A small image denoising model, trained from scratch: 32-pixel images.
Rows from block 2 of a small image denoising model, named by matrix and row number. Rows with one number belong to one channel. Each number is 128 + 32 x the weight over its row's rms, rounded and kept within 0 to 255. All counts start at 0. Numbers have three digits each.
After each channel's rows are labels from the 100 images, of 14976, where the channel reaches its highest value: "colour at peak" is the nearest of a few named colours to the mean colour under the peak. Only what is clearly more common there than usual is listed. The data: stained colorectal tissue patches (NCT-CRC-HE-100K).
# convs0: first 3x3 conv (model.enc.1.0.convs.0.weight, 96x96x3x3, each kernel summed), inputs 0-95
# convs1: second 3x3 conv (model.enc.1.0.convs.1.weight, 96x96x3x3, transposed, each kernel summed), outputs 0-95

convs0.60:078159087144140145127255125144076110105144146099157142144169136141130143129130134147126115103146133255125141141150142116116120105135172164124145126074141149157139145090120108130115092123095132100131106138185123110103144132143104081140145140077113149142127145126143132116094104123116103130
convs1.60:179099134124121131135000145144096135174119132141120130105100147129118135098122087132132119184092155114117115117118113131118132103145071118142117118141114134121135128179155095097147141103131130133143114132018166139157125140133138152113123130147119100140102147096122156148151130129147148123
colour at peak: pink

convs0.48:123155154184182185128132110135159118098132183116127183093082118148110175123162145177118156087125112142149092185100110137139107110096121077110184144121177176110180089130088159098148120138148101117151108135157059136103183124183185111178185163095076135099120176133186106149130102129099125125
convs1.48:133152142143126131125134156165144120093113121103119126184219135119165128146123081117099105108121147166139175082151165121144145189184153203123110116127126189171138164132063127178098154142153149146130098112095183157167146094120152161081130128107185131153173107117129205097176074147112178100
colour at peak: black; brown

convs0.58:098091086094097099095113127110150143229113095187100098148109144155106096133114139063150120226125119108079085098144117164135089112140138143151106136133103080115097111157140131142096103146134117121115125104153199121149099109097129140158098109207183129145149137142092076123093208149145165146
convs1.58:144170148135109120172134131125119133120124135120167170079108126118170146144142132100120071029110112175127085149117101125053128136104073128145137102152135109164145165182115174165050124108105080138154143110144090138134155128141130136073103147049074044096130160082087147150170115133128092122
colour at peak: grey; brown

convs0.63:049121125151149153125153091122095099115128153142160151104118121154111151134145110154136131115136080176115150148142129058116156123109255160143150160116155168140147135158134096157125098106111106135142082158126106107116150150152124133151152143200161137124139140137153133134134071159107125156
convs1.63:170112114128122125178036192119116120130120138126138124131158109110128126112149131123130087087133169080127089111146121175146101143130000111155108139153130132135135150106132162093163110161119133168136112118092112116076126148123119124113116130102084103134098138144118127120108121130138154114
colour at peak: pink

convs0.81:120130103080097095129119124112127127122132089117133096121124118156140092128089132044177129119113115123097128091142103135110119125117123125128097135130125096125101120129130139135139120126126127137125130255124127128126092186095151120122079078117133124122143127126092125128128091083122121255
convs1.81:132160140127126151072141118132141255125161107132096188137093137108124108123095134091080102135132144146180155130144182131111090143131130150099149106114115108114136145144084107193169220145126115155115120161143145126113140127120144090167118131125091125119110125092144125134139174106146114102
colour at peak: white

convs0.18:139125131167152160140129112115193144131109157122116151108064188125127150092170134180155122103228081105146096155115077140135089105083135107083163159122138151107147058137078148114125131114213137208117133117129162117081156166154133157131162158105086146109116160163154100099159084152090131139
convs1.18:120125151134122118131101135126106103094139124120167159189211138124093107191149100122129151091106146112120132109079184095143172144110120173139139153126124122142123217059164170131165082071077112051089137114175116129147134142109148043167137176143175129126143064093129118091146136128140108127
colour at peak: pink

convs0.84:104186091094106092091154129107168082148164106153098104095128130138147111170095128124100105116107145138113129108159111212101080158118129179130088138123109112145109063115216163160109169165123169089143124154148131162144104102103073112108107087125148116076136076088097125122099184039107113162
convs1.84:157011176126105137148118130132111086131103158115068193112115096121135148131139139142089172132135110142163054149085116133127130056138116106115150076102103112113131152112067078118106115042123109181109132119076128178136139155128117106171137100151063108124087138170114153132083106129128143167
colour at peak: grey

convs0.59:126147124092105096132114107109108126108131101122128105123127121100144106138090143084158124138135125118118115103112142092120146103139127097164098161095140113140110143126117164097142149121054137060137183232136091139137100240103123104071095070117072111107126162126100112128113185044165160201
convs1.59:125118145119153137133084183120169255134134129123143141130131137111150139126087089124146162174067112115154121116151158098125166146120152156067129106122171084159112113119089200150140158124113154102201140156233151135174144121135137122167128120179170150102167102181112146144159132145121145136
colour at peak: white

convs0.62:132061129151151151189151165058119140108157150199092150139126033095107150104146129133144085111151093128165193146132146132136158139197108095098156115136142143147150110145136093141106125159123097078108067097108129140077151109151162178150144176112126073203162101136155111171139104121089119115
convs1.62:138063184133103096179148142135134148088147111162143111126181131124119129131194126140133148142081187161087107097122103103157117081110159175167128110110123102096124205156206093141093126097104097099141124089149146146145110105130150176179121176131139150057154104112147082078157201166142091118
colour at peak: pink

convs0.24:150158169171163164111155123050128211142136165116163162166095148149113163122142123178143120098119142132110084166151110140135166163126123113149162085109151155149160148151124079146160086128129124013089154093133118112125165126163142135153171155102116124161142124117166125079120091130141159023
convs1.24:158140159142123130131125154213136033164127126137135129094182131149169140162133144155123147133170115179035122165153119125133102129132163112071135160171139156108150146124177170138142119173179132203163156102115167194160121106104156156118140101132171150122139134148066136191170104145154133155
colour at peak: black

convs0.88:132128137144145142133129146120112143143113149198138144106187137127046148124161098159094085134085156169133155141158089121115095118155105164064146183084130127166140114160111128128086133153136159172150074073126108131131148109145116112190149183129123125158148117120143002124116109087131047087
convs1.88:133133113120117117105158121116110135134143131169108124083080119142068113136099123126133146152141080128136165130097151088111161111108154122136132124143119090108112023000131095120190087081093102069123141134120123142137134148120154093116134124107092105161116146106133115157141128141094157138
colour at peak: black; brown

convs0.80:132159189176171179145145118154139135118111172126150172090131127155114168135166113168141137093109173157128074173152106126124159104105082070127173106147157168107169141122123134069110163154132143105101082144183057115102172120172193128165174167098085152071157146140177085121132085148142100121
convs1.80:130157122133120120069141131087130124108107132175156125143135154146112132129125145120128117148132130164137184152172122148159133183178189091134120179169157127148147106139172142096146087126148120139234105109089190124176129173127129111090134127150167143248146127142138132175156147129030121136
colour at peak: black