{
  "arch": "unet",
  "model": "image denoising model",
  "dataset": "stained colorectal tissue patches (NCT-CRC-HE-100K)",
  "train_examples": 90422,
  "image_size": 32,
  "crop_scale_min": 0.5,
  "horizontal_flip": true,
  "rotation_deg": 5,
  "color_jitter": 0.2,
  "task": "denoising",
  "loss": "charbonnier",
  "noise_std": 0.4,
  "norm": "batchnorm",
  "hidden_act": "silu",
  "widths": [48, 96, 192],
  "blocks_per_level": 2,
  "block": "basic",
  "attention": true,
  "upsampling": "nearest_conv",
  "init": "trunc_normal_002",
  "residual_init": "none",
  "optimizer": "adamw",
  "learning_rate": 0.0039,
  "beta1": 0.85,
  "beta2": 0.95,
  "eps": 1e-06,
  "gradient_centralization": true,
  "max_steps": 34000,
  "batch_size": 128,
  "epochs": 48.1,
  "lr_schedule": "wsd",
  "decay_fraction": 0.2,
  "final_lr_fraction": 0,
  "warmup_steps": 1700,
  "weight_decay": 0.06
}
Rows from block 2 of a small image denoising model, named by matrix and row number. Rows with one number belong to one channel. Each number is 128 + 32 x the weight over its row's rms, rounded and kept within 0 to 255. All counts start at 0.
After each channel's rows are labels from the 100 images, of 14976, where the channel reaches its highest value: "responds to" is what is common among them. Only what is clearly more common there than usual is listed. The data: stained colorectal tissue patches (NCT-CRC-HE-100K).
# convs0: first 3x3 conv (model.enc.1.0.convs.0.weight, 96x96x3x3, each kernel summed), inputs 0-95
# convs1: second 3x3 conv (model.enc.1.0.convs.1.weight, 96x96x3x3, transposed, each kernel summed), outputs 0-95

convs0.86 [146 166 151 162 166 159 131 120 140 162 120 192 117  12 162 118 170 165 122 101 152 173 147 166  52 175 103 180 126 128 120 146 125 115 140 151 169  99 130 111 136 117  55 126 115  59  95 159 140 127 149 167 131 161 130 148 125  87 118 121 148 106  81 160 154 128 154  98 116 156  71  90 164 171 162 158 119 126 168 162 117 118 104 154 145 156 141 158 104 112 130  79 181 111 116 111]
convs1.86 [128 180 112 125 120 135  86  90 137  78 130 111 100 130 126 124 161 110 140 167  82 122 174 120 174 133 180 123 177 149 110 131  94 141 134 104 127 201 104 157 120 160  88 116 171   0  99 143 140 139 117 139 133 113 122 146  64 186 151  75 114 131  88 104  98  96 143 127 157 125 146 138 122 123 140 104 113 129 117  97 130 133 135 111  45 103  93 142 158 192 123 147 127 186 102 133]
responds to: tissue: normal colon mucosa

convs0.40 [132   0 116 166 158 159 164 123 141 149  81 145 102  96 169 134 167 156 137 114 108 189 161 157 108 140 120 188 148 129 127 160 115 102 147 156 158 115 115 139 128 109  95 159 102 138  90 161 185  95 156 156 133 157  94  86 153 112 121 110 180 156 112 117 108 150  90 129 120 140 139  86 163 120 160 127  81 179 171 176 134  90  80 156 111 118 135 170 155 151 120 130  71  79  91 132]
convs1.40 [127 102 104 131 124 135 105 168  91  85 151 109 127  91 126  98 112 151 142 109 157 125  91 108  84  90 152 133 158 111 110  96 138 132 115 131 116 119 123 146 129 140 120  89 153 125 114 141 139 139 126 105 121 111 192 198 133 134 139 155  60  84 116 109 104  99 150 126 114 120 127 131 119 144 107 115 177  98 120 148 128 154 150 115 173 136 118 115  92   0 151 111 109 130 107 131]
responds to: tissue: adipose tissue

convs0.76 [165 106 151 166 158 168 101  21 139 148  60 162 104 103 163 115  84 159 188 155 146 160 119 157  87 158 125 171 126 120 115 156 146 109 124  78 160 121 140 135 134 106 129 168 117 139 143 166 153 113 155 159 130 159 130 173 134 151 115 136 133 118 135 107 144 134 145 120  67 146  32  92 159 152 161 138  82 149 158 143 103 113 149 143  41 164 120 161 101 177 137 139 169 133 127  82]
convs1.76 [108 144 190 138 121 127 144 255 137  91 142  91 162 174 144 134 136 115  74  95 141 127 168 122 161 188 106 113 130 169 122 123 139 123 113 188 164 154 141  46 115 143 115  89 163 122 102 117 119 136 141 148 142 151 123 101 119  93  80 100 139 103 109 174 107 125 143 120 172 116 109 122 151 105 133 142 108 109 148 161 128 137 117  75 177 126 153 105 147  30  70 158 146 122 117 129]
responds to: tissue: lymphocytes

convs0.42 [135  32 150 156 162 166 138  72 134 134 177 157 129 146 160 131 138 163 148  65 120 134  46 162 116 180 111 135 137 115 107  96 130 119 136 111 157 145 125 173 145 150 169 152 108  89 138 165 138 169 157 168  91 163  87 139 157 158 108 126 183  79  90 124 130 153  72 116 142  90  92 105 159 151 163 191 118 161 152 159 133 103 132 110  75 154 120 156  76 125 123 144 196 130  92 115]
convs1.42 [137 103 116 127 117 117 107 209 114 101 139  96 155 117 120 119 123 122  89 224 153 134 119 123 133 124 150 126 155 119  96 152  84 111 120 185 205  77 135 119 129 142 115 128 185 126 128 129 107 176 122 134 166 154 182  60 123  59 153 160  95 106 146 157  86 128 144 136  82 128 129 120 143 139 113 123 166 101 137 139 113  90 114 133 212 167 156 129  83  34 119 164 123  89 151 133]
responds to: tissue: lymphocytes

convs0.28 [119 124 126 108 121 119 133 119 121 129 126 127 121 136 109 139  75 121 117 139  57 176 165 120 124 135 131  54 165 134 112 130  99 117  75 112 114 120  81 135 117  62 103 119 126 123 119 126 127 111 122 113 159 125 118 138 120 167 149 130 128 143 143 144 169 111 121 137 130 149 131 125 117 132 119 234 100 113 103 113 134 144 128 130 136 151 128 114 101 149 115 105 107 109 124 255]
convs1.28 [128 127 166 126 114 138 139 123  98 174  99 125 138 148 122 148 110 174 145  87 112 184 129  73 128 179 165 141  97 143  98 179 164 130 161 112 119 105 169  95 116 149 118 130 134 128 184 190 158  42 107 168  94 125 175 138 129 102  79 148 117 150 104 104 157  63 107 122 104 110 170 133 106 153  82 105  54 177 150 128  98 109 167  96 132 165 131 186  95 133 133 182  97 179 122  75]
responds to: tissue: smooth muscle

convs0.39 [101 166 129 159 169 155 161 110 131  87  98 156  87  46 167  89 136 168 121 150 133 170  78 171 148 170 125 174 139 121 111 112 132 119 149 198 166 133 112  87 119 191 169 147 100 145  70 158 171 101 160 164 153 167  89  85 166 134 108  97 116 110 112 150 134 149  92 132 114  61 109 133 167 118 166 167 149 178 171 159 120  99 123  86 156 141 133 166  75 145 146  99 120  87 125 143]
convs1.39 [180  84  90 110 125 143 126 136 142 146 128  72 109  85 124 137 143 140 147  28 118 112  94 141 135 123 163 122  75  93  85 165 140  76 106  44  87 109  99 177 135  85 157  98 228 164 113 125 145 115 129 140  92 133 115 174  91 118  81 192  82 138 149  86 145 117 121 120 119 153 111 170 110 157 138 100 132 123 103 145 125 107 127 189  78 105 101 115 132 123  92 103 135 103 136 151]
responds to: tissue: smooth muscle

convs0.20 [148 124 169 161 158 162  69 145 146 124 133 131 127  90 149 204 119 157 113 127 122 133 112 154 139 167 119 159 145 161 136 140 102 126 128  79 160 147  63  91 154 176 103 159 128  97  86 162  90 161 149 163 113 157 158 146  96  88 119 162  90 133 136 103  48 101  51 166 139 141 120 112 156 163 157 188 158 140 160 150 143 138  91 176 178 160 145 141 135 120 148  55 196 118  94 122]
convs1.20 [124 120 145 126 137 137  74 136 111 111 107 108 103 164 116 132 134 141 122 123 120 118 131 119 156 177  96 140 131 130 155 150 130 116 140 119 157 120  96 129  97  96 188  62 146  80  93 134 146 106 136 145 141 126 123  52 246 129 169 158 158 170  93 172 129 222 144 131 163 172 102  76 152 104 118 116 121 141 106 119 141 180 166 134  54 105 103 147  61 166 110 150 122 181 153 143]
responds to: tissue: tumour epithelium

convs0.51 [134  63 156 162 163 156  79 126 127 152  96 135 131 126 161 187 145 162 144  91 131 191  54 162  91 160 110 168 103 116 109 114 155 119 148 187 165 120 141 137 133 113 109 147 126 112 109 162 147 118 148 140 122 159 109 108 157 120 118  90 120 191 138 208  75 133  98 104 101 139  87  83 165 104 161 151 116 146 167 190 120  96 113 143 182 161 127 160  36  95 134 122 171  95 128 133]
convs1.51 [131 150 102 143 151 143  68  91 135 129 179 103 186 171 128 120 130  98 113 189 106 133  55 135 131 125 154 129 125 163 152  92 150 112  90  54 126 161 136 132 138 175 175 113 167 159 117 147 149 161 123 119 134 117 106 109 121 102 159  94 116  63 132  75  94  86 148 118 211 103 154 132 106 111 157 124  60 133 139 122 139  80  84 141  60 100 131 119 159 185 141 144 109 138  57 134]
responds to: tissue: normal colon mucosa

convs0.31 [146   0 166 163 163 165 152 138 135 143 120 148 147 178 159 129 161 162 127 140 138 121 128 164 111 168 116 164 112 139 156 143 143 130 146 120 162 124 135  75 146  99 106 109 136 114 105 164 105  75 146 183 108 168 142 111 158 126 116 177 193 126  55 145 137 131 122 104 156 148  84 131 160  80 161 163 114 134 154 156 131 131 115 134 134 176 129 165 144 142 119 100 105 120 102 124]
convs1.31 [128  35 118 132 121 143 130 124 138 131 152  67  53 148 138 112 111 128 130 139 113 123 117 118 134 133 196 144 127 103 127 168 108 140 124 129 140  87 120 247 137 116 154 127 146 160 113 137  94 128 119 147  82 166 131 212 179 115 134 140  73 159 185  56  75 136 132 138 152 138 154 140 120 141 147 102 117 134 122  94 128  63  98 157 119  94 125 116  42 105 150 125 111 104 128 126]
responds to: tissue: adipose tissue

convs0.2 [150 111 169 167 177 171 116  92 127 117  59 115 107 138 168  98 156 176 154 155 177 186  88 170 155 163 140 146 129 179 120 126 127 102 138 136 176 108  72  51 139 119 132  91 116 124 150 174 138 107 171 162 105 178 151  67 110 120 107 125 131 110  82 119 101 152  90 122 110  88  72 166 173 122 174 203 107 140 168 156 112 116 138 116 121 159 151 173 112  80 137 117 163 147 131 141]
convs1.2 [148 165 112 118 131 164 145 171 167 181 164 120 139 125 101 131 154 100 121 125  97 101 178 136 117 111 125 127 142 120 163 125 196 148 131 148 135 154 123 159 137 143 142 193 179 173  80 104 138 132 121 194 180 162 132 218 124 154 150  58 118 170 177 173 181 146  78 109 169 146 146 119 140 106 131 159 150  72 119 114 155 188 160 178 135 108 143 111 166 197 142 147 134 114 140 112]
responds to: tissue: normal colon mucosa

convs0.61 [134 116 131 118 138 134  98 116 131 115 141 128 184 159 131 117 236 138  89 108 107 195 149 136 162 136 142  68 128 123 160  61 144 144 132 115 131 170 160 118 116 151 153 115 139  95 166 138 105  96 144 135  93 140 163 126 140 150  81 108 102 125  58  94 110 170  97 168 168 131 159 173 133  80 137 198  72 138 117 131 121 114  84 126 128 168 112 139 179 107 123 107  65 156 131 217]
convs1.61 [133 130  71 136 121 130 139 154 131 156 134 111  76  73 142  75 122 138 153 155 154 123  81 152  50 128 148 124  59 106 129 198 167 153 152 132 135 132  82 171 149 119 119 152 129 166 122 113 114 204 131 152 131 103  75 151 140 146 168 103 100 146 162 148 161 108 112 104  58 124 132  80 127 105 109 127 158 118 172 134 118 147 175 138 157  99 164 142  90 169 160 196 134  44 146 170]
responds to: tissue: lymphocytes

convs0.8 [138  42 161 171 175 164 147 120 144 119  94 181  81 143 171 126 144 174 114 145 139 175  92 183  71 154 121 192 124 115 131 159 118 118 141 136 181  98 176  71 141 146 121 140 123 113 110 162 170  98 158 169  99 173 122 137  92 119  89 144  88 127  96 105 127 105 193 111 115 122  59 130 173 129 172 148 109 160 177 157 142 112 123 123 157 115 134 170 120 105 125 122 195  89 107 106]
convs1.8 [111  85 122 130 138 120 132 111 127 142 139  83 142 186 140 122 141  66 149 112  71 146 203 141 151 177 153 139 150 151 123 100 122 125  94 123 111  73  94 119 116  56 136 121 148 195  76 125  80 118  96 141 184 152 132 149 172 103 194  63 223 159 165 112 134 122 118 130 164 119 136  85 119  94 134 134 115 137 130 100 145 141 129 134  93 160 139  77 141 176 142 106 131 207 119 121]
responds to: tissue: normal colon mucosa

convs0.37 [102 141 118 160 151 164 120 255 120 140 219 117 155 148 161 140 111 151 124 100 123 146 161 150  68 146 148 142 150 124 130 125 136 205 144 123 156 114 144 112  90 164 117 113 121 103  84 164 130  90 148 148 121 145  97 139 144 138  79  79  82 117 138 136 141 124  59 124 179 120 144  71 160 138 157 114 132 178 162 162  97 101 107 119 174 162 120 159 171 121 145 107 160 104 125 164]
convs1.37 [105 130 129 125 132 122 134   0 121 142  65 114 119 126 139 110 139 119 144 169 133 123 142 136 145 125  77 125 130 101  98  99 115 119 118 127 160 129 111 127 188 130 137 131  81 134 139 112 135 141 112 141 120 125 173  85 114  98 155 135 126 137 146 135 139 133 111 135   2 100 156 138 115 122 128 116 117 107 125 127 136  88 101 153  94 131 127 132 127 153 168 110 138 135 136 122]
responds to: tissue: smooth muscle

convs0.89 [131 102 153 173 173 171 163 109 134  98  76 120  52 152 172 145 144 173 136 125 126 123  57 174 164 163 146 173 144 133 102  99 132 124 144 135 174 152 131  31 136 132 143 102 130 155 106 172 152  96 171 174 132 172 112  71  98 101 135 137 143 107  81 129  93 120  94 160  85  67 126 138 172 137 171 181 145 166 170 165 130 140 144 149 143 162 128 176  92 140 155 101 139 103 123 119]
convs1.89 [173  62  82 122 135 121 123 114 154 162 119 166 107 145 108 137  70 130 148 126  97 141 117 141  66 129 119 115 120  87 132 182  97 100 141 186 110 141 156 192 117 110 132 178 141 133 145  97 124 153 123 105 107 157 161 185 205 129 142 121 108 161 155 199 141 189 126 123 198 207 102 169 137  89 126 134 161 114 124 140 116 141 122 114 151 102 130  96  34 138 100 144 132 131  82 113]
responds to: tissue: debris

convs0.0 [140  93 123 144 148 149 164 131 129  77 134 135 136 103 141  59 182 147 116 179 186 154 132 139 110 179 141 113 166 126 143 153 114 121 100 151 143 173  51 137 134 135 113 192 120 130  84 163  91 137 138 138 113 144 114 169 135 141 163  90  45 100 177 148 155 145   0 138 136 148 126  92 147 131 149 176 185 111 140 152 132 132  56 126 122 121 142 136 121 133 131 120 144 113 106 150]
convs1.0 [121 155 140 131 118 116 128 134 108 148 105  92 162 152 126 143 107  92 147  93 162 124 169 108 170 110  89 132 145 117 128  50 137 104 110 124  95 129 143 114 125 144 147  64 135 159 125 171 186 102 167  66 157 134 123  88 102  82  66 168 165 154 123  41 130 133 109 157 157 125 124 139 129 135  84 114  74 160 122 132 163 155 251 143  84  81 121 161 170 104 105 151 130 141 151 155]
responds to: tissue: normal colon mucosa

convs0.35 [140  88 138 151 163 148 136  62 150 132  22 130 137 117 159 122 121 161 140 114 166 137 168 162  45 148 119 157 151 119 133 120 137 117 170 154 160 132 109 115 144 113 116 125  94 144 120 151 161 106 161 145 143 162 182 125 148  78 163 108 106  81  86 119 138 135 119 146  32 143   0 111 161 146 157 162 126 160 161 160 139 149 116 136 139 140 123 157 163 109 136 113 134 145 162 126]
convs1.35 [ 77 182  64 130 115 122 144 216 113 103 156 145 137 123 125 141 117 146  95 156  69 129 113 121 124 117 112 108 129 137 139 180 116 100 138 116 134 126 139 114  59 126 206 134 149 123 154 112 120 137 136 117 105  92  34 137 105 187 110 116 158 195 163 120 108 119 124 134 234 112 119 141 142 120 126 147 111 113 127 122 155 122  89 132  79 139 157 140  97 129  31  87 130 137 157 118]
responds to: tissue: lymphocytes

convs0.13 [126  74 153 172 176 174 111 126 131 129 101 146  85 114 170 139 118 176 120 132 144 132  59 169  88 194 150 145 150 125 100 140  97 115 149 157 169 105 138  38 135 118  90 111 151 155 107 180 146  88 163 178 153 173 127 157 133 102 156 123 181 111  81 138  98 134 104 109 111  85  82 116 174 143 175 164 146 162 167 187 150 138 131 115 158 176 137 177  81  94 144 123 153 109 102 140]
convs1.13 [135  89 134 132 123 123 151 121 111 111 120 106 148 121 121  98 131 127 165  91  69 130 159 127 133 117 105 124 165 110 117 109  90 124 151 112 145 189 120 177 129 147 190 151 129 139 140 126 118 114 127 146  44 121 113 117 142  96   4 143  45 172 171 104 146 103 116 117 134 104 162  17 115 162 131 118  67 121 119 112 122 130 155 179  84 118 150 121  84 179 100 119 111 141 160 120]
responds to: tissue: adipose tissue

convs0.5 [159 128 167 177 168 172 153 166 125 133 106 138 107 106 173 132 115 168 137 180 145 188 109 172 105 142 158 212 112 134 120 127 133 147  94 120 179 145 147 116 136 116  85 151 132 111 107 166 101 108 170 175  97 168  76 136 123  75  96 137 128 135 101 114 109  99 130 199  83  89 130  82 171 192 169 126 113 109 183 117  86  66 107 128 153 160 135 166 117 124 139  99 199 134 130 100]
convs1.5 [108 103 162 120 149 159 100  40 116 107 142 221 143 152 107 136 119 121 157  50  80 132 144 110 161 123  85 113 109 116 149 183  87  91 116 194  76  84 130 151 127 112 152  78 137 158  46  90 117  87 127 106 171 137 173  68 106 177 142 112 144 118 142 137 160 124 102 123 143 166 134 133 125 104 125  87  93 156 134 145 129  91 122  94  98 126 155 120 113  88 136  98 101 111  74 119]
responds to: tissue: lymphocytes

convs0.11 [122 104 144 124 150 125  94 117 122 146 109 165  92 139 141 115 147 150 110 127 119  75 116 155  97 112 130 123 131 136 106 127 139 122 132 102 148  91 114  61 119 134  98 113 134  31 123 125 192  92 188 158 120 157 144 135  93 122  57 184 182 130  52 109  93 115 255 149 123 103  81 109 141 146 145 111 115 160 132 108 124  64 108 117 149 141 127 132 130 127 123  88 100 118 176  75]
convs1.11 [104 160 122 143 132 133  91 133 133 136 155 105 190 181 140 106 149 116  78 126 151 130 175 154 187 125 107 150 118 108 152  62 120 134  78 167 128 101 139 118 105  87 152 162 145 177  60 146  89 116 131 101 136 129 112 114  88 129 131  79 252 133 108 120 121 222 152 171 180 147 112 154 150  80 130 121 138 145 146  96 126 164 134 109 118  96 143 115 180 124 127 113 179 170 118 113]
responds to: tissue: adipose tissue

convs0.38 [176 136 167 173 175 173 154  99 146  91 100 117 133 121 169 100 151 175 152 117 159 191 136 167 141 163 179 160 129 151 110 144 124 102 145 110 175 112  52 119 138 113 131  70  85  66 166 175 123 129 166 164 134 174 136 126  83 138  64 114 137 130 106  75 123 129  72 114  96 119 101 121 173 135 173 191 125 139 170 162 101  78 109 155 114 154 138 174 100 116 146 109 170 139 102 130]
convs1.38 [127 157 131 119 136 169 138 180 153 184 166 122 150 122  82 135 158 102 106 176 121 109 172 111 126 132 115 138 141 149 173 115 173 163 110 157 135 139 130 147 153 157 147 203 196 191  75 133 136 145 126 194 157 145 148 182 131 159 153  70 100 152 162 167 159 150  67 100 169 144 151 156 130  98 129 176 143  74 121 113 158 196 160 142 158 103 133 105 188 181 158 139 151 130 140 122]
responds to: tissue: normal colon mucosa

convs0.34 [133  96 162 166 163 166 154 139 134 141 141 153  71  98 161 119 153 164 129 118 128 184  22 167 146 161 105 173 106 143 125 121 110 157 120 150 165 100 106  83 138 157 111 141 164  80 102 165 145 152 158 166  78 162  44  81  73 101  92 162 134 127 151 130 117 116 167 120 151 103 143 116 163 147 164 184 101 133 166 152 128 105 114 152 122 147 141 157 112 128 134 117 211  69 110 141]
convs1.34 [133 164 157 124 134 121 123 178 123 149 168 125 128 208 121  54 159 106 175 135 112 139 208 138 101 100 153 140 143 119 111 115 127 152 141 176  97 178 136  89 126  97 123 105  91 143  43 107  81 127 146 129 217 138 212 198 147 144 114 109 136 145 158 161 161 109  88 130 132 148 136 138 144 113 108 126 174 149 137 119 120 120 144  72 186 123 116  99 105 113 144 162 105 146 180 133]
responds to: tissue: tumour epithelium

convs0.32 [141 165 129 154 154 143 172  99 137 134  70 129 140 111 156  76 107 152 114 102 161 118 124 163  96 117 127 206 100 142  70 150 105 111 162 123 158 150 113 195 122 135 146 228  65 165 137 133 136 132 149 148 148 154 114 138 157 129 175 122 103 120 151 105 184 134  85 167  52  76  93 131 154 139 152 139 123 122 164 128  65  93 137  75 105  88 132 153 156 114 127 148 149 148 202 124]
convs1.32 [127 124 169 117 124 109 148 255  84 120 134 151 129 154 160 155 170 133 144 105 190 111 147 114 139 154 100 132 134 113 173 160 123 175  60 169 107 104 128  95 143 123 127 170 255 137 164 158 163 125 142 128 111  97  91 111 140  75 131  95 124 117 171 154 140 112 159 142 150 183 111 124  95  93 118 115 148 135 134 113 157 143 106 140  87 135 103 120 109 139 132 177 116 115  92 130]
responds to: tissue: lymphocytes

convs0.14 [141  87 132 116 117 123 156  92 112 132 196 151 180  94 119 146 147 119  93 117 118 110 151 121 120 161 114 114 111 103 237  75 166 109  93  81 113 120 124 117 132 114 112 142 126 125  99 127 105 114 110 125  75 114 141 167  79 193 151  79 142  81 122 130 219 168  59  73 185 205 121 135 117 135 120 136 125 137 112 153 139 142 130 114  61 132 129 116  90 154 122  71 130 152 116 134]
convs1.14 [124 142  93 128 142 111  85 194 129  65  80 123  99 119 135 146 137 125 149 172 192 138  96 117 159  95  55 139 134 157 122 136  59 108 151 195 124  95 161  64 125 155 150 116 116 110 166 126 115 148 131 109 166 101 120   0 144  82 139 181  80 103  98 125  75 102 134 140  85  94 128 146 132 164 108 151 107 125 138 118  92 107 109 114 124 135 114 140 137  85 116 143 139 127 160 137]
responds to: tissue: adipose tissue

convs0.19 [140 143 159 169 172 171 136 116 151 132  97 142 156 125 170 108 182 171  77 123 136 175 123 169  56 175 126 157 141 126 155 148 146 129 145 128 169 108 135 131 144 111  99 129  94  88 102 172 172  95 159 163 130 169 176 167  50  93 120 118 166 123 106  86 139 142 123 112 105 124  40 119 172 139 170 155 126 146 170 180 129  90  87 104 150 167 132 173  71  85 128  83 128 136 101 145]
convs1.19 [108 123  96 122 116 129  93 155  83 130 120 104 125 132 126 115 150 143 186 110 135 140  89 107 145 101 117 128  97 134 177 116 146 124 146 121  98 127 130 105 121 152 111 113 196 128 133 132 128  98 137 116 103 138  22   0 162 127 134 142  50 125 117 145 110  90 139 115 112 101 137 113 133 171 106 123 114 134 128 137 147 131 116 191  73 119 136 111 159 205 101 144 121  87 144 126]
responds to: tissue: adipose tissue; tissue: mucus

convs0.65 [139 168 157 161 174 164 147 135 159 107 123 126  82  71 170 133 115 173 144 167 113 117 157 173 101 147 144 155 112 125 108 142  89 131 117 169 173 112 147  38 113 122  70  85 114  87 149 161 158  64 191 176 128 174 119 128  85  95  74 120 112 133  75 120  99 130 199 153 128 102  97 113 167 128 170 156 113 134 161 149 121  95 122 165 137 121 156 173 106 167 136 166  97 121 136  81]
convs1.65 [133 247 105 127 145 127  76 145 142 154 143 114 146  98 119 141 128 127 121 118 124 122 128 129 153 118 143 145 116 104 139 131 198 163 100  99 153 175 110 148 132 127 162 184 153 122  62 138 114 134 138 183 181 126 148 151  31 164 189  67 165 126  97 183 187 163 140 140 120 124 140 137 142  92 121 132 125 113 115  88 138 155 159 115 106 138 134 123 225 139 171 124 139 113 121 104]
responds to: tissue: adipose tissue